{
  "gain_aug_db": 6,
  "noise_aug": 0.01,
  "time_shift_ms": 100,
  "embed_dim": 384,
  "encoder_arch": "tdnn",
  "encoder_depths": [10],
  "lr": 0.0021,
  "beta1": 0.9,
  "final_lr_fraction": 0,
  "warmup_steps": 910
}
Rows from block 7 of the audio encoder of a small contrastive audio-text model, named by matrix and row number. Each number is 128 + 32 x the weight over its row's rms, rounded and kept within 0 to 255. All counts start at 0. Numbers have three digits each.
After each channel's rows are labels from the 100 clips, of 14848, where the channel reaches its highest value: "top examples" is what is common among them; "loudest band" is the band of the loudest frequency at the time of the peak. Only what is clearly more common there than usual is listed. The data: read English sentences (LibriTTS-R).
# conv: pointwise conv (encoder.blocks.7.conv.weight, 128x128x1), inputs 86-127

conv.48:126255133128102132122132108128130127126133129128127128126128128128128128126128128128129132132128128128129128128076131034167132
top examples: the word "was"
loudest band: 250 to 500 Hz

conv.92:128128127128128130128127127130128138128127128128128127129168128091128123128128128128128129128127132128089128128087128127104127
top examples: the word "you"
loudest band: 250 to 500 Hz

conv.81:130128129129128128104128128129124128173128135128128128127085130255128130128129128128128129063129127128129166128127127128252128
top examples: the word "she"; the word "said"; the word "her"
loudest band: 2000 to 4000 Hz

conv.30:130129127129129128128143128127044128126128127130128127128129128126158128128125128128110127128115044132121127132130128128128128
top examples: the word "she"
loudest band: 250 to 500 Hz

conv.100:130127255126130128128127129128128129128255128110128129133070128128128079124126128128129128128128128128120124128128129128127128
top examples: the word "was"
loudest band: 250 to 500 Hz

conv.6:129128008129129000129128008128128128129128128138128128129130128127128128130129128128128128128128123182128126227128128130128128
top examples: the word "must"
loudest band: 4000 to 8000 Hz

conv.72:125129142130124128128128096030128126255129128128128128128128129128129128165128128127128129128128128128128129141130181138128128
top examples: the word "was"; the word "it"
loudest band: 250 to 500 Hz

conv.78:128194128160127129128130126128128128127128128128128128130128125128128128000128128128125128128129127128128195128128128128000085
top examples: the word "we"
loudest band: 250 to 500 Hz

conv.114:128129129130128135126129170128128255179225128128128128127128110129128129128120128131128129108130129128129153129128128112128127
top examples: the word "he"; the word "you"
loudest band: 250 to 500 Hz

conv.3:128128127127137129130128128129129127127150128128128128128128127128116131128127128157129128128128172128111140128093155128050128
top examples: the word "you"
loudest band: 250 to 500 Hz

conv.45:149126128128255130130128128128109128128128127128128128129128128128119113128093128213148131128106128128124128127115128128128128
top examples: the word "you"
loudest band: 250 to 500 Hz

conv.88:128128094128128128128129000129128129127130128128128127129185128005129128127127128129121128225022133131128128129128129120128128
top examples: the word "see"
loudest band: 4000 to 8000 Hz

conv.33:129128128129127129128128127128128128128128129128128138129128152127127128128127020127128128128129128129129128128018002089128128
top examples: the word "his"; the word "is"
loudest band: 4000 to 8000 Hz

conv.62:022129128128121074022128128128128129100127128129128128100089143129154102128128090128080127128128128129126128122189127128128127
top examples: the word "not"
loudest band: 500 to 1000 Hz

conv.57:127128129028128125125129090120128128131133127129126123128164117128130128129129118129129128129125127128123000000100130123130131
top examples: the word "see"
loudest band: 250 to 500 Hz; 4000 to 8000 Hz

conv.110:128128129128129129128117129128128128129131129121128128119127131129128255133123128128128128126128126125167115110000128128127131
top examples: the word "i"
loudest band: 1000 to 2000 Hz

conv.87:168128098128222124160128128127127129132161083127126076128128129129128047129128128128128129114129128127128129128000128128174128
top examples: the word "you"
loudest band: 2000 to 4000 Hz

conv.102:128128124126129128128168126129128128129255130137067130128129128124128127128128122129128128129122117130128128128126255128128255
top examples: the word "she"; voice: female; the word "her"
loudest band: 250 to 500 Hz

conv.91:127129128128083128127128128128128128127128128128128127127020255128129128128128129088128129128128128128129186128111128126255133
top examples: the word "was"
loudest band: 4000 to 8000 Hz

conv.38:127128062070128126128129128128122128135242126129129126209127129128109129128126128127128131128128128084129130128129128128140128
top examples: the word "she"; voice: female
loudest band: 2000 to 4000 Hz

conv.23:127128129130128128114128128121128156128132129130128129128128129127128171127128223130127124129128105128128128128066009225128132
top examples: the word "might"
loudest band: 250 to 500 Hz

conv.80:129128128126129127128131130130116058099128128151121128255135128129128071128127129131138251137127130131127128133128129130128226
top examples: the word "see"
loudest band: 4000 to 8000 Hz

conv.24:128128128128128121128128128092128128118128128128032128126089127029128064128128129128128069126136122128128128128128128128128125
top examples: the word "not"
loudest band: 250 to 500 Hz

conv.108:135129128128128128128129130128127129128131118128129128128129128128119255127128128116174147128128105127128128128128129128128129
top examples: the word "his"; the word "is"
loudest band: 4000 to 8000 Hz

conv.63:128128128137128143159130117128000128128127128127125128129128128125146128128132128127133130127114128127128130127128128127129077
top examples: the word "me"
loudest band: 250 to 500 Hz

conv.50:128128128128128129255128128128128129128127128127228128189128128129128127129127088129123127086128135130128129128129128128128130
top examples: the word "the"
loudest band: 250 to 500 Hz

conv.70:127128128128128128128127128128128125126128128128128126129129132209136128128054129129130128128100108044126128128129170128128158
top examples: the word "she"; the word "her"
loudest band: 250 to 500 Hz

conv.97:128126128128129128127225128128126128129204120069094128128041128209122128128125118130130129035128123121128255128112128128128128
top examples: the word "she"; voice: female; the word "was"; the word "her"
loudest band: 250 to 500 Hz

conv.56:107128128128127128128128128128128129092128128128128079128128128047128127128103128127126128052127128128127128138128128128082021
top examples: the word "one"
loudest band: 500 to 1000 Hz

conv.121:129129128129128129129128128180075129128128129128094128128023138128131139127211119128128128230131128128130129128129047128190128
top examples: the word "his"; the word "is"
loudest band: 4000 to 8000 Hz

conv.96:127142127255110128128128128081128128057127137129122129124126127066133125128128128127108125111131040128128128128128159191128093
top examples: the word "i"
loudest band: 1000 to 2000 Hz; 500 to 1000 Hz

conv.15:130127128128128167128255122128128128129047210127127210129128129128128127018128131030130128128212128129128128128123130131028127
top examples: the word "might"; the word "my"
loudest band: 250 to 500 Hz

conv.101:128128128096129128128128128127128129131128128128109062185133127128129122128115128128129177255126128129128128129127128129129255
top examples: the word "see"
loudest band: 250 to 500 Hz

conv.14:128125128128128128128127186125129128128156128128128064128127129128128131132127128184129128128128125009125128128130128111128158
top examples: the word "he"; the word "was"; text has "you"
loudest band: 250 to 500 Hz

conv.31:125138128128129132126128185128176126128241128128141131128128104132104134118129128129123128115124129127127125128127128138016126
top examples: text has "you"
loudest band: 4000 to 8000 Hz

conv.94:128143129130128147122128124127127128101000128129128127127128128111249105132128141069126035128138128140128128129129127146128128
top examples: the word "my"
loudest band: 250 to 500 Hz

conv.49:125011129127131115127128000126163128128128103153135141126128131128128128129128128129128000108127129195127102128129129127134129
top examples: the word "must"
loudest band: 4000 to 8000 Hz

conv.25:129129130128129128128128129128129131131128129135128128127128133128128128127111128129125128127128128128129128128000128130128133
top examples: the word "i"
loudest band: 1000 to 2000 Hz

conv.1:128129122131121142134128104129132127123129128128129128122128125129182129128122127080129126122129130130128126132131117126128110
top examples: the word "i"
loudest band: 1000 to 2000 Hz