Rows from block 7 of the audio encoder, named by matrix and row number. Each number is 500 + 25 x the weight over its row's rms, rounded and kept within 0 to 999. All counts start at 0. Numbers have three digits each. After the name is the row's rms in percent of the matrix's.
# conv: pointwise conv (encoder.blocks.7.conv.weight, 128x128x1), inputs 86-127
conv.0 112:500500500500499500557465499500500503501557441485500500420500500500501500500494499500499498500500501500500501479501501500500507
conv.2 115:499370501500500501498501500500500514499500485501501500475502500500498500500500503501500403496500500500500481500500500528501501
conv.4 098:499553503499500499500500498499500480494500577500500500500500497500584387501499499359500465500500425500500499498539503500500468
conv.5 097:500500500500500499500500499500500500500500500500500501482497501500530454500498501476499499500507495515500499500502459500380499
conv.7 073:500498500500498506499499500519534501503501499500500501495499500611498561502500498504500500495491500459500499424500497500500500
conv.8 081:500503484502476482594493500501500500501500501500500500481501451500500500500501503500503499500500501500499504501612500499499500
conv.9 079:500500529500501537500501500500542499502500607497497439500501500500500469500500500500500551541501505500526499501499500499499500
conv.10 082:501499521497501499501500545500500513500501500491422500500499500501500500500501504500508500499502500500505500500500500500500500
conv.12 113:499495482500503500500500481500500501499492500498499500499500500500500500505502498500499475501499499740501500500509500499500500
conv.16 087:505500504465501573509500500500499500503501522482493492500500500500500496500501500500498540500500503500499493503498500474499529
conv.17 109:500500500500495500500500500500500500500500500500566438622500500500500500498499470408500499488534553500439527500500501495500500
conv.18 098:500503501506495502500486500500500532500500398500501499500500500500502500497503501496528502501485501500499535518501500500624498
conv.19 100:501434493500502503500500489499603500500500500502500499500500500497500500500501500500499499499498500500531324500480500500501501
conv.20 091:500500500500511500499500500500500500500525675500502506499500503501499500502500500500496500500494500500500497500499502497493500
conv.21 089:501502500501490505501499489500500490617499500500534498497501499500500500500512500499507500500508501500505502513499499481546500
conv.22 075:503490500500499500499465500500500487500499500500628560500488531500501500438500472499502500500500495500510476500583500500500501
conv.26 094:500396500501501500500500501497500460498500501500477500500458403501502501500500503565473500500500499499500499500500500500426524
conv.27 114:500357501497500501500500500500500502499500500501500500500500499500500501500510499501500491500500497500500370501500423500500523
conv.29 096:499510500500500500496421500500500494522500500500492500499500500500500499499518504498500500542483500498501501500500489500529494
conv.32 090:488500501501500500501493500522499500500500497498500500500500526500501500500500500501510518499496497500497500500500500500500500
conv.34 127:500444500500441500500499499515500500500507499500561500500500500500500500500442492501500484500473501500500500419501500501506501
conv.35 073:500501497500477499543499499570500500500530465500500586499500499501444505512500495502509500500458460499501500500500500501500500
conv.37 098:485387501431500501500500500500464530482500500500497621500500498499553500498501500501498501504500500500503500500498500505501523
conv.39 074:500500500501500500500450426500509501500500499534502500500500500501500494500500501501499500500499500534500500581500500502543500
conv.40 115:480446500501499500499500499503500385501413500394500500500405501499494500499501501500500500500501500478500500500500500500500500
conv.41 127:501475500500500498500472500500500500500500500500500500500497500500500500500500500500501500500500457500500481500500500500500500
conv.42 097:446500436500501500500570502500488540500500500499500500501500500498500514495516499450500502514500500500496500500500466500375496
conv.43 101:524500500500500507500519500498473545537501500489500500500500500500500501500500499500500501500500500500422501500496500500500500
conv.44 083:507490483497500489501500497498484501500506426493487500500500500500500499501500500521497500505500447500500500500500500499463507
conv.47 112:498500500500500500500500500499500500500500500489500481500499500500501500500500501500488500500504499500500465500504500499479546
conv.51 089:500499502501483501500500499500500500500500501499500500495500500499500427496500500499499535500500602500500499496499497449499500
conv.52 119:500500501504499501500493500501500501500500501499518500500492500500500500458484499500501500494499515498500500500500500500499493
conv.53 102:449501500500500500500501499500500500500499500500501500500392584499584462499500501499500500500500499500500500500499498500500486
conv.54 117:500504500504499525500500500500499501500500501460500500500442581499501500499500500500544500500500501500500502500500500500500500
conv.55 112:469499500500430500471501500423500500500501500500498500500500434500499501500500516500478500500502500372500500500499500436500500
conv.58 069:500499462505500501499498500499449500500499500497498496489491500503475501500500500500500516500500500495513579487496499500508500
conv.60 099:498500500500500501501495500500501500539489499500500500558500657499502500463500465500489500500500500500500500500501499501501494
conv.61 107:505500491501500498497489493501500493500499450435584500480500519475498347500502464501522473500500497553497500500500500500500495
conv.64 077:502419446502502500504500500500500500500500502500500502500500483500500502505501499500502501500500417502549500354500500500545515
conv.65 109:499455502502500502405494500500500500500500500497561500500517500499497500499501502499500500500500500499550501460500489518500508
conv.66 097:501500500443500501626499499500549504469509500503500500500470502502499501500486499499500500491500500500502500459526500503500499
conv.67 078:500496496500500502499568501501482500543615483501501500501500501500471501500502501502500503501501479500501537500549500501503552
conv.68 109:500486511500499500500500500500532515499497501500500500500499500500500500500501608500500499500502501500500377500500500500500500
conv.69 097:469500507500498510436500500500499544499500501500486500500500500509581501500547539397500510500500499499500500499498478500500500
conv.73 097:484465500500500500499427500500500501500397500500500500500490508499500574425500500500500547500547500454500504499500500500500500
conv.74 100:500500494500499501541500480409500498499500501439504494505500500494500500500500500502406476477502500500632501499500495526500500
conv.75 093:498500500500484500500500489500500484501492500500530475499500500503500499483499499455509500500500583500500564500430500500500500
conv.76 102:501488500504501506500500500499501499500500500350477500500500501500486370500500500501501500500500499506500481495500500485496500
conv.77 087:500512500500485500500496500520552499500500502501500500505500459500500500499485499499500497500500500500500500500500501469500499
conv.79 111:500500500501500517500540500500500608494500500500498500499500494495536500500500553500500469500500500500500500500500500503500500
conv.82 121:500501501508499502497461500500500491500500463498500500500456529500501500499508494500530500506500500500500500500498500485750500
conv.83 095:499501500580453500500498500500500500500500500500499500501500500500500499500500500500498471500500501500500500500500502500481482
conv.84 095:499500500500500500474500501499500500500500500493500500500489501499500500486499500500498500426590500500582501500503500500500500
conv.85 138:500356501500500503500499500500500514500500499497500500500500500500500500500500500498500351500501501500502500500501470500463501
conv.86 121:499457501500500500499490499500501500500515501500500500499500500500500500500500447501500464504497500500500500363501465500526510
conv.89 091:503524497500500503498501499606501457500500500511501630469500504500506500496568500482500500586500503500495500473500463500500497
conv.90 095:500462499498500500500500593398500503499500500500483500500500501500498501500499647445497501496500499500498490500500500500500498
conv.93 093:500490500499595500500500508501457500500470499477500500470500512500490500485500479549500500500499500500499500499500500522481500
conv.95 123:500500493500499501500500497500500500500500500500500419518500501454500500499500509500500500372500493499500500500500500499500500
conv.98 089:501500499500500499500500500497562500500500564500500500500503500500500500500484433500490499586499411500499436503500504498462500
conv.99 098:501500500500500494500427573499347500499500500500500500496499500500500500500500499500489504499499500494500500500501480500498498
conv.103 081:500482502494500502500500581500500510502500498501525528500500503590490500497500499499500501442495499500499445500549497500501500
conv.104 092:500500500500499547489500499500499500492457500499500500501500500497530501500500569499500491500500500500500500500507499500500500
conv.105 096:499500501500500500500500471500500499503499499504502500594599502500500500500464500500498500499500525510500501505431500500500500
conv.106 095:500500500499500499501500499500506500500500500500500500436500500499501500499497500500500477500489308494495499478500500500500515
conv.107 123:488500518499500500489500500500500505498500500500500497502501500499500500496500500500505667507500424500500491500500500500500500
conv.109 086:500500508500500500502500501500500500498486516469345497501499499485564487500537500466500500500538501500499500501500499498482500
conv.112 081:500545499500518570500508501500500500501434500560499500498567492501534472501508500500500500500501495614500500500496501499500500
conv.113 100:499501505500500500485532416493500492501500502499497500500500500500500495491501500500501500504499499500506501500500503467500503
conv.115 105:500500503500500501498500499499499500500494500498500499500602500498500500499499500500500504501500509499500501420454500500487499
conv.116 094:500501650501465486498500500500500500501501502501500515454497503500486449498504500508476502463500504499500501500501509500501503
conv.117 118:502500500493505496500529500500500500498429500497500492497501499500468499500499495500500501499499500500500498498486500501500500
conv.118 122:500500499474500497500500517498500500487486477442500500500497502500500523500490499500500500499500500499500500490500500501500500
conv.119 090:500501500436505500499594407501500500500500500533500624500500500500500500499578500501499499501501501607501500500498500500500500
conv.120 101:500500539500500500487500500500500500500500643500499500501500500490500412500503500500446501503500500484500499500498500492441500
conv.122 097:499500484500576501500428500502500447497498500501500500499500536500500500499498500500500499500500502499499503498500500695430489
conv.123 101:500438501500500499500468499502501499500500491501500500563500500499500500500502500500500500500501497503515469501500500500501511
conv.124 130:500500501502518500500498500500453500500500501500500500500500500500496500501502500501498500501501499500500500498500500522500500
conv.125 109:500488422500500501499500500500500499500500500501481498525501496500500500500500501502499500504505489463500498500500502500500522
conv.126 114:498499500501500500502500502499500501499500500460497494500499500500500500500559505410500500499499499499500501512500500500500499
conv.127 086:507493485500492500509495469423501500498502499500501504500488379503500508505500500500501500499503498486515495460501482436489502