From a checkpoint of a small contrastive audio-text model: encoder activation leaky_relu.
Rows from block 2 of the audio encoder, named by matrix and row number. Each number is 128 + 32 x the weight over its row's rms, rounded and kept within 0 to 255. All counts start at 0. After the name is the row's rms in percent of the matrix's.
# conv: width-3 conv, dilation 2 (encoder.blocks.2.conv.weight, 128x128x3), inputs 0-31, a 3 kernel for each
conv.89 102 [129  40 125 127 128 128 128 128 129 128 128 128 151  89 128 126 128 128 128 132  57 130 128 128 134 122 128 128 111 127 125 129  96 128 130 123 180 125 128 129 128 127 212 129 128 128 129 128 118 128 128 132  99 125 255 130  48 213 128 127 129 128 130 128 128 129  63 132 129 130 128 185 128 130 129 128 129 117 128 129 129 128 131 129 127 186 124 127 128 128 128 122 161 128 117 134]
conv.90 100 [128  86 128 110 200 128 128 129 125  98 133 128 129 128 129 128 128  35 128 126 118 127 127 129 128 128 128 128 127 127 124 128 113 128 130 128 128 137 128 129 108 129  21 162 130 122 128 128 128 131 128 127 125 131 127 127 134 124 134 128 126 126 121 128 128  69 128 129 132 127 143 129 128 101 128 128 127 133 146 136 134  99 128 127 130  85 255 130 146 127 128 128  31 132 149  33]
conv.91 096 [128 128  97 128 128 127 128 133 129 130 128 128 129 120  65 125 128 154 125 128 129 133 128 126 128 124 121 125 124 127 128 122 130 128 128 128 128 203 132 128 128 127 133 128 123 127 130 128 128 166 128 147   0 128 123 126 123 214  17 130 128 124 152 128 129 129 127 126 128 128 131 129 128 128 100 128 129 128 128 142 130 128 128 128 130 128 207 127 126 128 129 130 237 119 128 128]
conv.92 089 [128 126 127 129 128  83 128 127 128 134 129 130 127 129   0 117 126  85 134 124 214 128 127 112  46 128 135 128 128 127 123 129 128 155 222 133 131 129 128 128 126 126 129 126  80 128 128 128 165 136 140 127 128 128 129 128 127 129 127 124 125 129 128 128  91 128 127 128  52 126  21  90 116 128 128 128 132 128 126 128 123 126 126 127 123  76 126 130 130 132 130 129 157 130 139 130]
conv.93 091 [121 128 128 128 129 128 128 128 122 128 130 132 109 133 131 130 163  63 122 125 115 128 129 123 129 138 128 128 127 128  84 128 128 129 144 128 130 127  86 128 124 128 140 127 125 128 127  38 255 127 128 127 128 128 128 110 130 133 126 128 128 100 111 128 126  71 128 128 207 128 128 128 128  78 128 128 128 131 147 122 127 128 128 128 128  47 127 128 142 127 137 128 130 129 147 128]
conv.94 112 [128 130 128  69 127 128 129 131 129 128   0 128   0  39 128 128 139 128 128 198 128 127 128 128 127  77 129 128 128 128  83 127 120 128 133 145 128 216 128 129 134 128 126 128  72 128 128 128 127 128 128 128 129 128 128 129 128 128  66 128 130 128 126 127 127 125 121 128 128  83 129 128 128 128 128 127 128 127 128 166 144 127 127 128 128 128 131 128 134 128 136 128 199 136 111 128]
conv.95 083 [125 115 129 128 128 128  79 131 129 128 129 127 128 128 130 128 128 127 119 105 127 126 129 129 139 128  79 132 128 128 128 129   9 128 173 129 128 114 108 112 129 129 108 128 122 126 116 127 124 126 128 255   0 128 132 118 128  85 188 129 113 113 129 100 130 131 127 127 129  89 128 167 127 126 131 128  80 128 127 121 126 124 129 128 140 130 142 127 129  65 127 127 128 128 173 128]
conv.96 101 [130 149 188 124   0 130 146 127 128 127   0 128 160 118  99 128  56  57 128 128 255 128 128 138 129 117 127 128 136 116 135 122 127 132 128 126  54 128 129 133 126 128 133 128 129 113  28 129 132 120 128 127 127 128 127 126 129 128 127 128 116 131 128 127   0 135 141 129 127 122 129 127 141 112 129 115 128 126 119 124 130 160 127 127 112 128 128 128 130 127 128 128 121 119 142 128]
conv.97 098 [128 127 126 125 128 128 128 128 164 128 128 128 128 135 128 131 128 128 128 128 130 127 127 128 128 128 124 127 127 128 128 128 126 128   5 169 128 126  28 127 114 180 130 128 128 127  68 128 130  25 128 111 128 109  60 128 126 113 126 182 120 207 128 129   0 128 129 123 104 124 125 129 128 128 128 133 124 128 123 133 130 128  49 196 127 128 128 128 128 129 129 104 128 127 129 128]
conv.98 142 [120 127 124 128 128 128 126 128 128 255 128 125   8 128 129 128 129 129 145 128 128   0 126 127 127 128 160  80 122 129  64 128 141 126 128 128 129 132 128 128 128 128 130 129 128 127 130 128 113 128 128 129 129 128 127 167 128 125 128 128 128 127 108 128 130 129 129 123 122 115 129 131 128 130 129 128 128  99 128 129 128 129 129 130 130 128 128 122 125 128 128 110 131 127 125 127]
conv.99 088 [ 48 128 128 128 107 128 129 103 129 132 132 128 128 151 126 233   0 128 128 128 126 124 126 126 188 128  79 128 133 129 130 130 126  99 124 128 125 123 138  63 176 146 112 128 244 125 122 128 119 123 210 133 128 128 123 128 128 129 130 123 117 128 132 128 128 128 128 128 128 128 130 129 249 128 129   0 128 248 125 129 128 128 174 146 130 127 147 120 128 128 129 129 120 128 135 128]
conv.100 109 [128 128 134 128 119 129 128 125 125 128 128 128 116 128 128 115 128 128  80 128 127 128 128 128 128 129 128  91 128 128 119 128 128 144 131 132 133 127 127  20 186 128 123 103 120 128 128 128 130 130 128 128 128 130 110 112 108 116 128 128 128 129 122 129 128 123  98 130 130 127 125 128  40 127 128 128 131 132 125 112 129 128 128 128 128 128 127 118 127 129 151 128 128 128 128 133]
conv.101 093 [ 48 129 115 129 120 128 128 123 128 206 128 128 117 125 146 129 128 129 160 130 123 128 127 128 128 128 128 128 121 125 127 129 128 128 129 127 188 132 128 128 128 124 170 129 127 128 131 127 128 129 130  49 128 127 128 128 127 129 128 144 142 122 128 129 128 128 101 128 127 138 133 127 136 255 131 126 128 128 128 129 204 128 162 127 128 132 128 128 123 133 129 129 128 128 126 129]
conv.102 112 [130 128 128 128 128 128 128  95 141 128 128 128 127 128 128 128 128 128 129 128 128 127   0 127 128 128 127 129 128 127 126 128 125 128 128 128 129 124  76  81 128 128 128 128 126 128 108 103 128 127 128 128 128 134 129 124 125 130 128 129 120 128 128 130 130 128 127 128 127 128 128 128 128 128 128 128 128 127 132 127  83 127 128 127 122 128 143 128 130 129 128 127 128 127 128 228]
conv.103 091 [127 128 122 128 128 128 133 129 128  68 128 128 128 135 131 128 128 128 128 191 128 128 208 128 127 127 159 128 128 125 130 130 127 128  84 128 128 129 118 134 123 100 129 102 127 128 129 129 125 129  37 131 128 125 128 132 145 128 128 126 128 129 104   0 128 128 127 128 135 116 128 131 128   0 129 129 120 155 129 128 129 128 126  89 103 135 129 123 128 127  39 129 128 128 128 128]
conv.104 094 [149 134 128 123 128 128 125 127 128 118 128 129 129 119 125 113 252 126 128 128 129 112   4 125 128 129 112 139 129 128 130 128 128 191  25 128 127 122 127 128 126 128 199 130 111 122 128 159 127 127  76 128 129 128 128 128 128 149 130 128 129 130 161 128 128  46 128 128 129 171 129 128 128 162 128 129 128 125 128 128 125 163 127 127 126 127 130 134 128 132 113 128 128 128 129 128]