config.toml
hop_length = 160
text_encoder_width = 128
text_encoder_inner_norm = false
Rows from block 7 of the audio encoder of a small contrastive audio-text model, named by matrix and row number. Each number is 200 + 20 x the weight over its row's rms, rounded and kept within 0 to 999. All counts start at 0. After the name is the row's rms in percent of the matrix's.
After each channel's rows are labels from the 100 clips, of 14848, where the channel reaches its highest value: "top examples" is what is common among them. Only what is clearly more common there than usual is listed. The data: read English sentences (LibriTTS-R).
# conv: pointwise conv (encoder.blocks.7.conv.weight, 128x128x1), inputs 0-42

conv.17,109,200,200,200,200,200,200,199,196,191,200,200,203,203,200,201,199,205,200,200,108,193,201,200,200,162,200,200,199,287,200,200,199,200,199,175,202,200,200,199,200,200,216,178
top examples: the word "the"

conv.58,069,199,200,197,200,201,233,195,199,199,199,199,195,238,180,202,198,199,200,201,196,298,198,159,218,200,200,174,198,203,200,199,229,174,200,200,159,199,201,194,173,202,200,200
top examples: the word "i"

conv.107,123,200,200,199,199,200,200,200,200,200,199,201,179,200,200,201,201,200,200,200,202,199,200,200,200,200,199,200,200,200,200,200,200,198,215,200,200,200,239,200,200,200,200,199
top examples: the word "so"

conv.4,098,188,198,200,200,200,200,200,200,200,200,200,200,200,200,200,180,198,200,236,200,200,200,200,200,200,193,200,200,200,200,203,200,200,200,199,200,200,199,200,200,200,198,200
top examples: the word "not"

conv.126,114,198,260,199,199,187,200,199,200,174,199,200,200,200,202,170,201,182,200,174,200,199,200,200,200,200,199,310,200,200,200,202,200,199,200,200,200,200,200,200,201,148,200,181
top examples: the word "not"

conv.75,093,200,200,200,200,201,200,201,202,200,200,247,200,210,165,199,197,200,200,191,91,199,200,199,199,200,200,177,199,200,181,200,200,200,200,195,200,200,198,200,189,158,199,156
top examples: the word "the"

conv.13,092,201,266,199,153,199,301,201,201,202,203,200,200,201,209,200,200,200,200,201,188,199,200,201,200,200,200,265,234,200,201,200,187,141,210,200,200,200,200,204,200,180,200,200
top examples: the word "not"

conv.82,121,215,200,222,200,200,192,199,201,201,199,200,200,200,199,200,197,200,200,200,200,200,200,200,200,200,200,201,200,216,200,198,200,200,200,200,200,200,200,200,200,198,205,200
top examples: the word "was"

conv.35,073,200,200,221,200,200,199,204,200,201,200,200,200,200,200,336,200,200,200,200,200,256,200,200,200,241,200,199,195,200,200,292,201,200,195,200,201,200,201,197,200,200,199,200
top examples: the word "you"; the word "he"

conv.84,095,201,232,200,202,200,200,177,199,200,200,174,184,201,173,200,201,166,201,200,200,200,199,200,198,200,200,200,200,200,151,199,203,191,201,200,200,200,166,189,190,201,200,200
top examples: the word "i"; the word "my"

conv.39,074,201,200,200,203,201,200,200,195,202,200,233,200,200,198,199,200,200,200,182,199,154,294,199,200,200,200,193,199,208,199,203,141,221,200,124,200,201,200,201,167,196,200,200
top examples: the word "must"; the word "was"; the word "be"

conv.64,077,200,200,201,195,172,200,164,200,200,200,200,200,182,184,200,181,200,220,201,165,240,200,201,206,202,199,200,249,178,200,201,200,183,201,200,200,200,200,200,164,205,200,204
top examples: the word "he"; the word "you"

conv.11,119,201,200,200,204,200,201,200,89,200,177,199,200,150,200,165,200,199,200,198,200,192,184,200,198,200,200,200,200,196,190,200,199,186,204,200,201,203,146,146,200,172,200,200
top examples: the word "not"

conv.67,078,200,200,200,255,200,200,198,200,200,200,182,199,200,199,201,187,200,200,199,200,200,200,102,201,246,200,200,200,200,200,283,235,200,200,201,197,200,200,186,163,240,201,185
top examples: the word "she"

conv.73,097,198,200,229,200,200,200,197,179,199,196,199,200,201,200,200,200,264,200,200,200,200,200,199,199,178,200,198,200,200,143,200,200,123,198,200,200,198,200,199,200,200,200,199
top examples: the word "the"

conv.48,099,201,201,200,200,201,200,215,212,126,198,201,201,202,200,200,197,200,200,200,200,200,200,201,205,200,200,201,201,192,202,173,197,200,202,200,200,198,202,200,200,155,200,200
top examples: the word "was"

conv.74,100,200,222,200,200,200,200,190,196,203,200,200,200,199,114,201,200,202,200,198,200,209,191,200,199,200,224,190,200,200,200,115,204,198,192,199,200,199,176,167,200,200,200,200
top examples: the word "i"

conv.12,113,200,200,174,197,198,209,200,200,200,200,200,200,202,200,200,197,174,200,200,200,198,200,200,200,200,200,208,200,198,200,203,200,197,200,199,200,200,200,200,199,201,198,201
top examples: the word "not"

conv.80,096,200,200,199,200,200,201,201,207,200,214,207,196,202,201,180,227,132,116,200,202,198,201,200,200,199,200,200,200,200,200,200,201,200,203,200,184,200,200,200,203,200,200,199
top examples: the word "see"

conv.8,081,200,199,187,200,171,201,200,188,203,204,219,197,198,146,251,200,200,200,200,200,182,199,199,178,189,230,203,201,200,202,207,200,200,124,140,202,200,200,201,205,239,200,200
top examples: the word "not"

conv.52,119,200,186,200,200,200,200,200,200,200,196,199,208,237,200,200,200,232,96,200,200,193,200,200,102,194,151,198,199,201,200,200,183,200,200,137,200,183,200,200,200,201,200,86
top examples: the word "the"

conv.98,089,200,200,200,200,206,200,203,200,200,201,200,204,199,201,200,153,204,200,200,205,200,200,221,200,200,200,221,200,200,201,200,200,200,204,200,200,201,200,200,205,200,192,200
top examples: the word "not"

conv.54,117,202,200,205,200,201,105,192,200,200,200,200,173,199,194,200,201,188,200,200,201,200,199,200,199,200,200,140,200,200,92,200,200,200,200,200,200,200,200,135,199,201,244,200
top examples: the word "she"; the word "said"

conv.5,097,198,200,200,199,200,236,200,163,98,198,186,200,200,200,200,200,199,200,203,117,200,201,200,204,200,200,202,195,200,200,201,199,193,200,186,202,195,200,200,200,215,199,200
top examples: the word "not"

conv.53,102,200,200,200,180,136,200,178,200,199,150,200,168,199,197,200,203,119,160,199,200,198,213,199,200,200,174,201,200,211,200,200,200,200,200,200,200,200,200,196,199,203,200,133
top examples: the word "not"

conv.51,089,200,201,200,200,201,219,200,200,200,200,200,200,200,200,172,258,200,199,200,200,199,199,170,204,152,200,200,200,200,159,191,200,198,200,200,200,194,197,199,200,200,200,200
top examples: the word "the"

conv.106,095,200,200,199,197,193,200,200,200,200,203,198,201,192,187,200,159,199,200,200,200,200,200,200,200,200,184,200,201,200,201,199,200,199,197,200,201,200,192,200,201,202,199,200
top examples: the word "not"

conv.60,099,200,200,250,201,200,200,199,186,200,178,200,199,204,200,208,200,200,201,202,200,175,201,200,200,200,200,195,182,200,182,200,200,149,199,200,158,199,202,200,199,200,200,198
top examples: the word "the"

conv.57,085,201,200,201,200,199,196,200,258,200,200,200,201,200,201,196,173,200,201,200,200,190,200,200,200,200,198,213,198,152,237,198,200,200,193,232,182,200,200,200,202,192,187,199
top examples: the word "see"

conv.89,091,200,201,201,205,227,200,222,200,200,197,200,200,176,198,200,185,200,200,202,199,200,186,200,201,200,199,200,196,201,194,200,199,201,199,200,200,200,200,200,199,199,201,199
top examples: the word "is"; the word "his"

conv.28,080,200,202,200,198,198,200,200,200,202,198,200,200,200,124,198,200,200,202,202,180,200,200,200,204,200,200,202,200,200,200,204,200,176,199,200,201,200,210,200,200,200,255,200
top examples: the word "not"

conv.43,101,200,200,200,208,200,200,200,199,200,200,199,199,200,199,200,200,200,207,200,198,271,200,201,201,316,200,198,200,200,203,340,200,200,200,148,197,200,200,198,199,220,197,200
top examples: the word "you"; the word "he"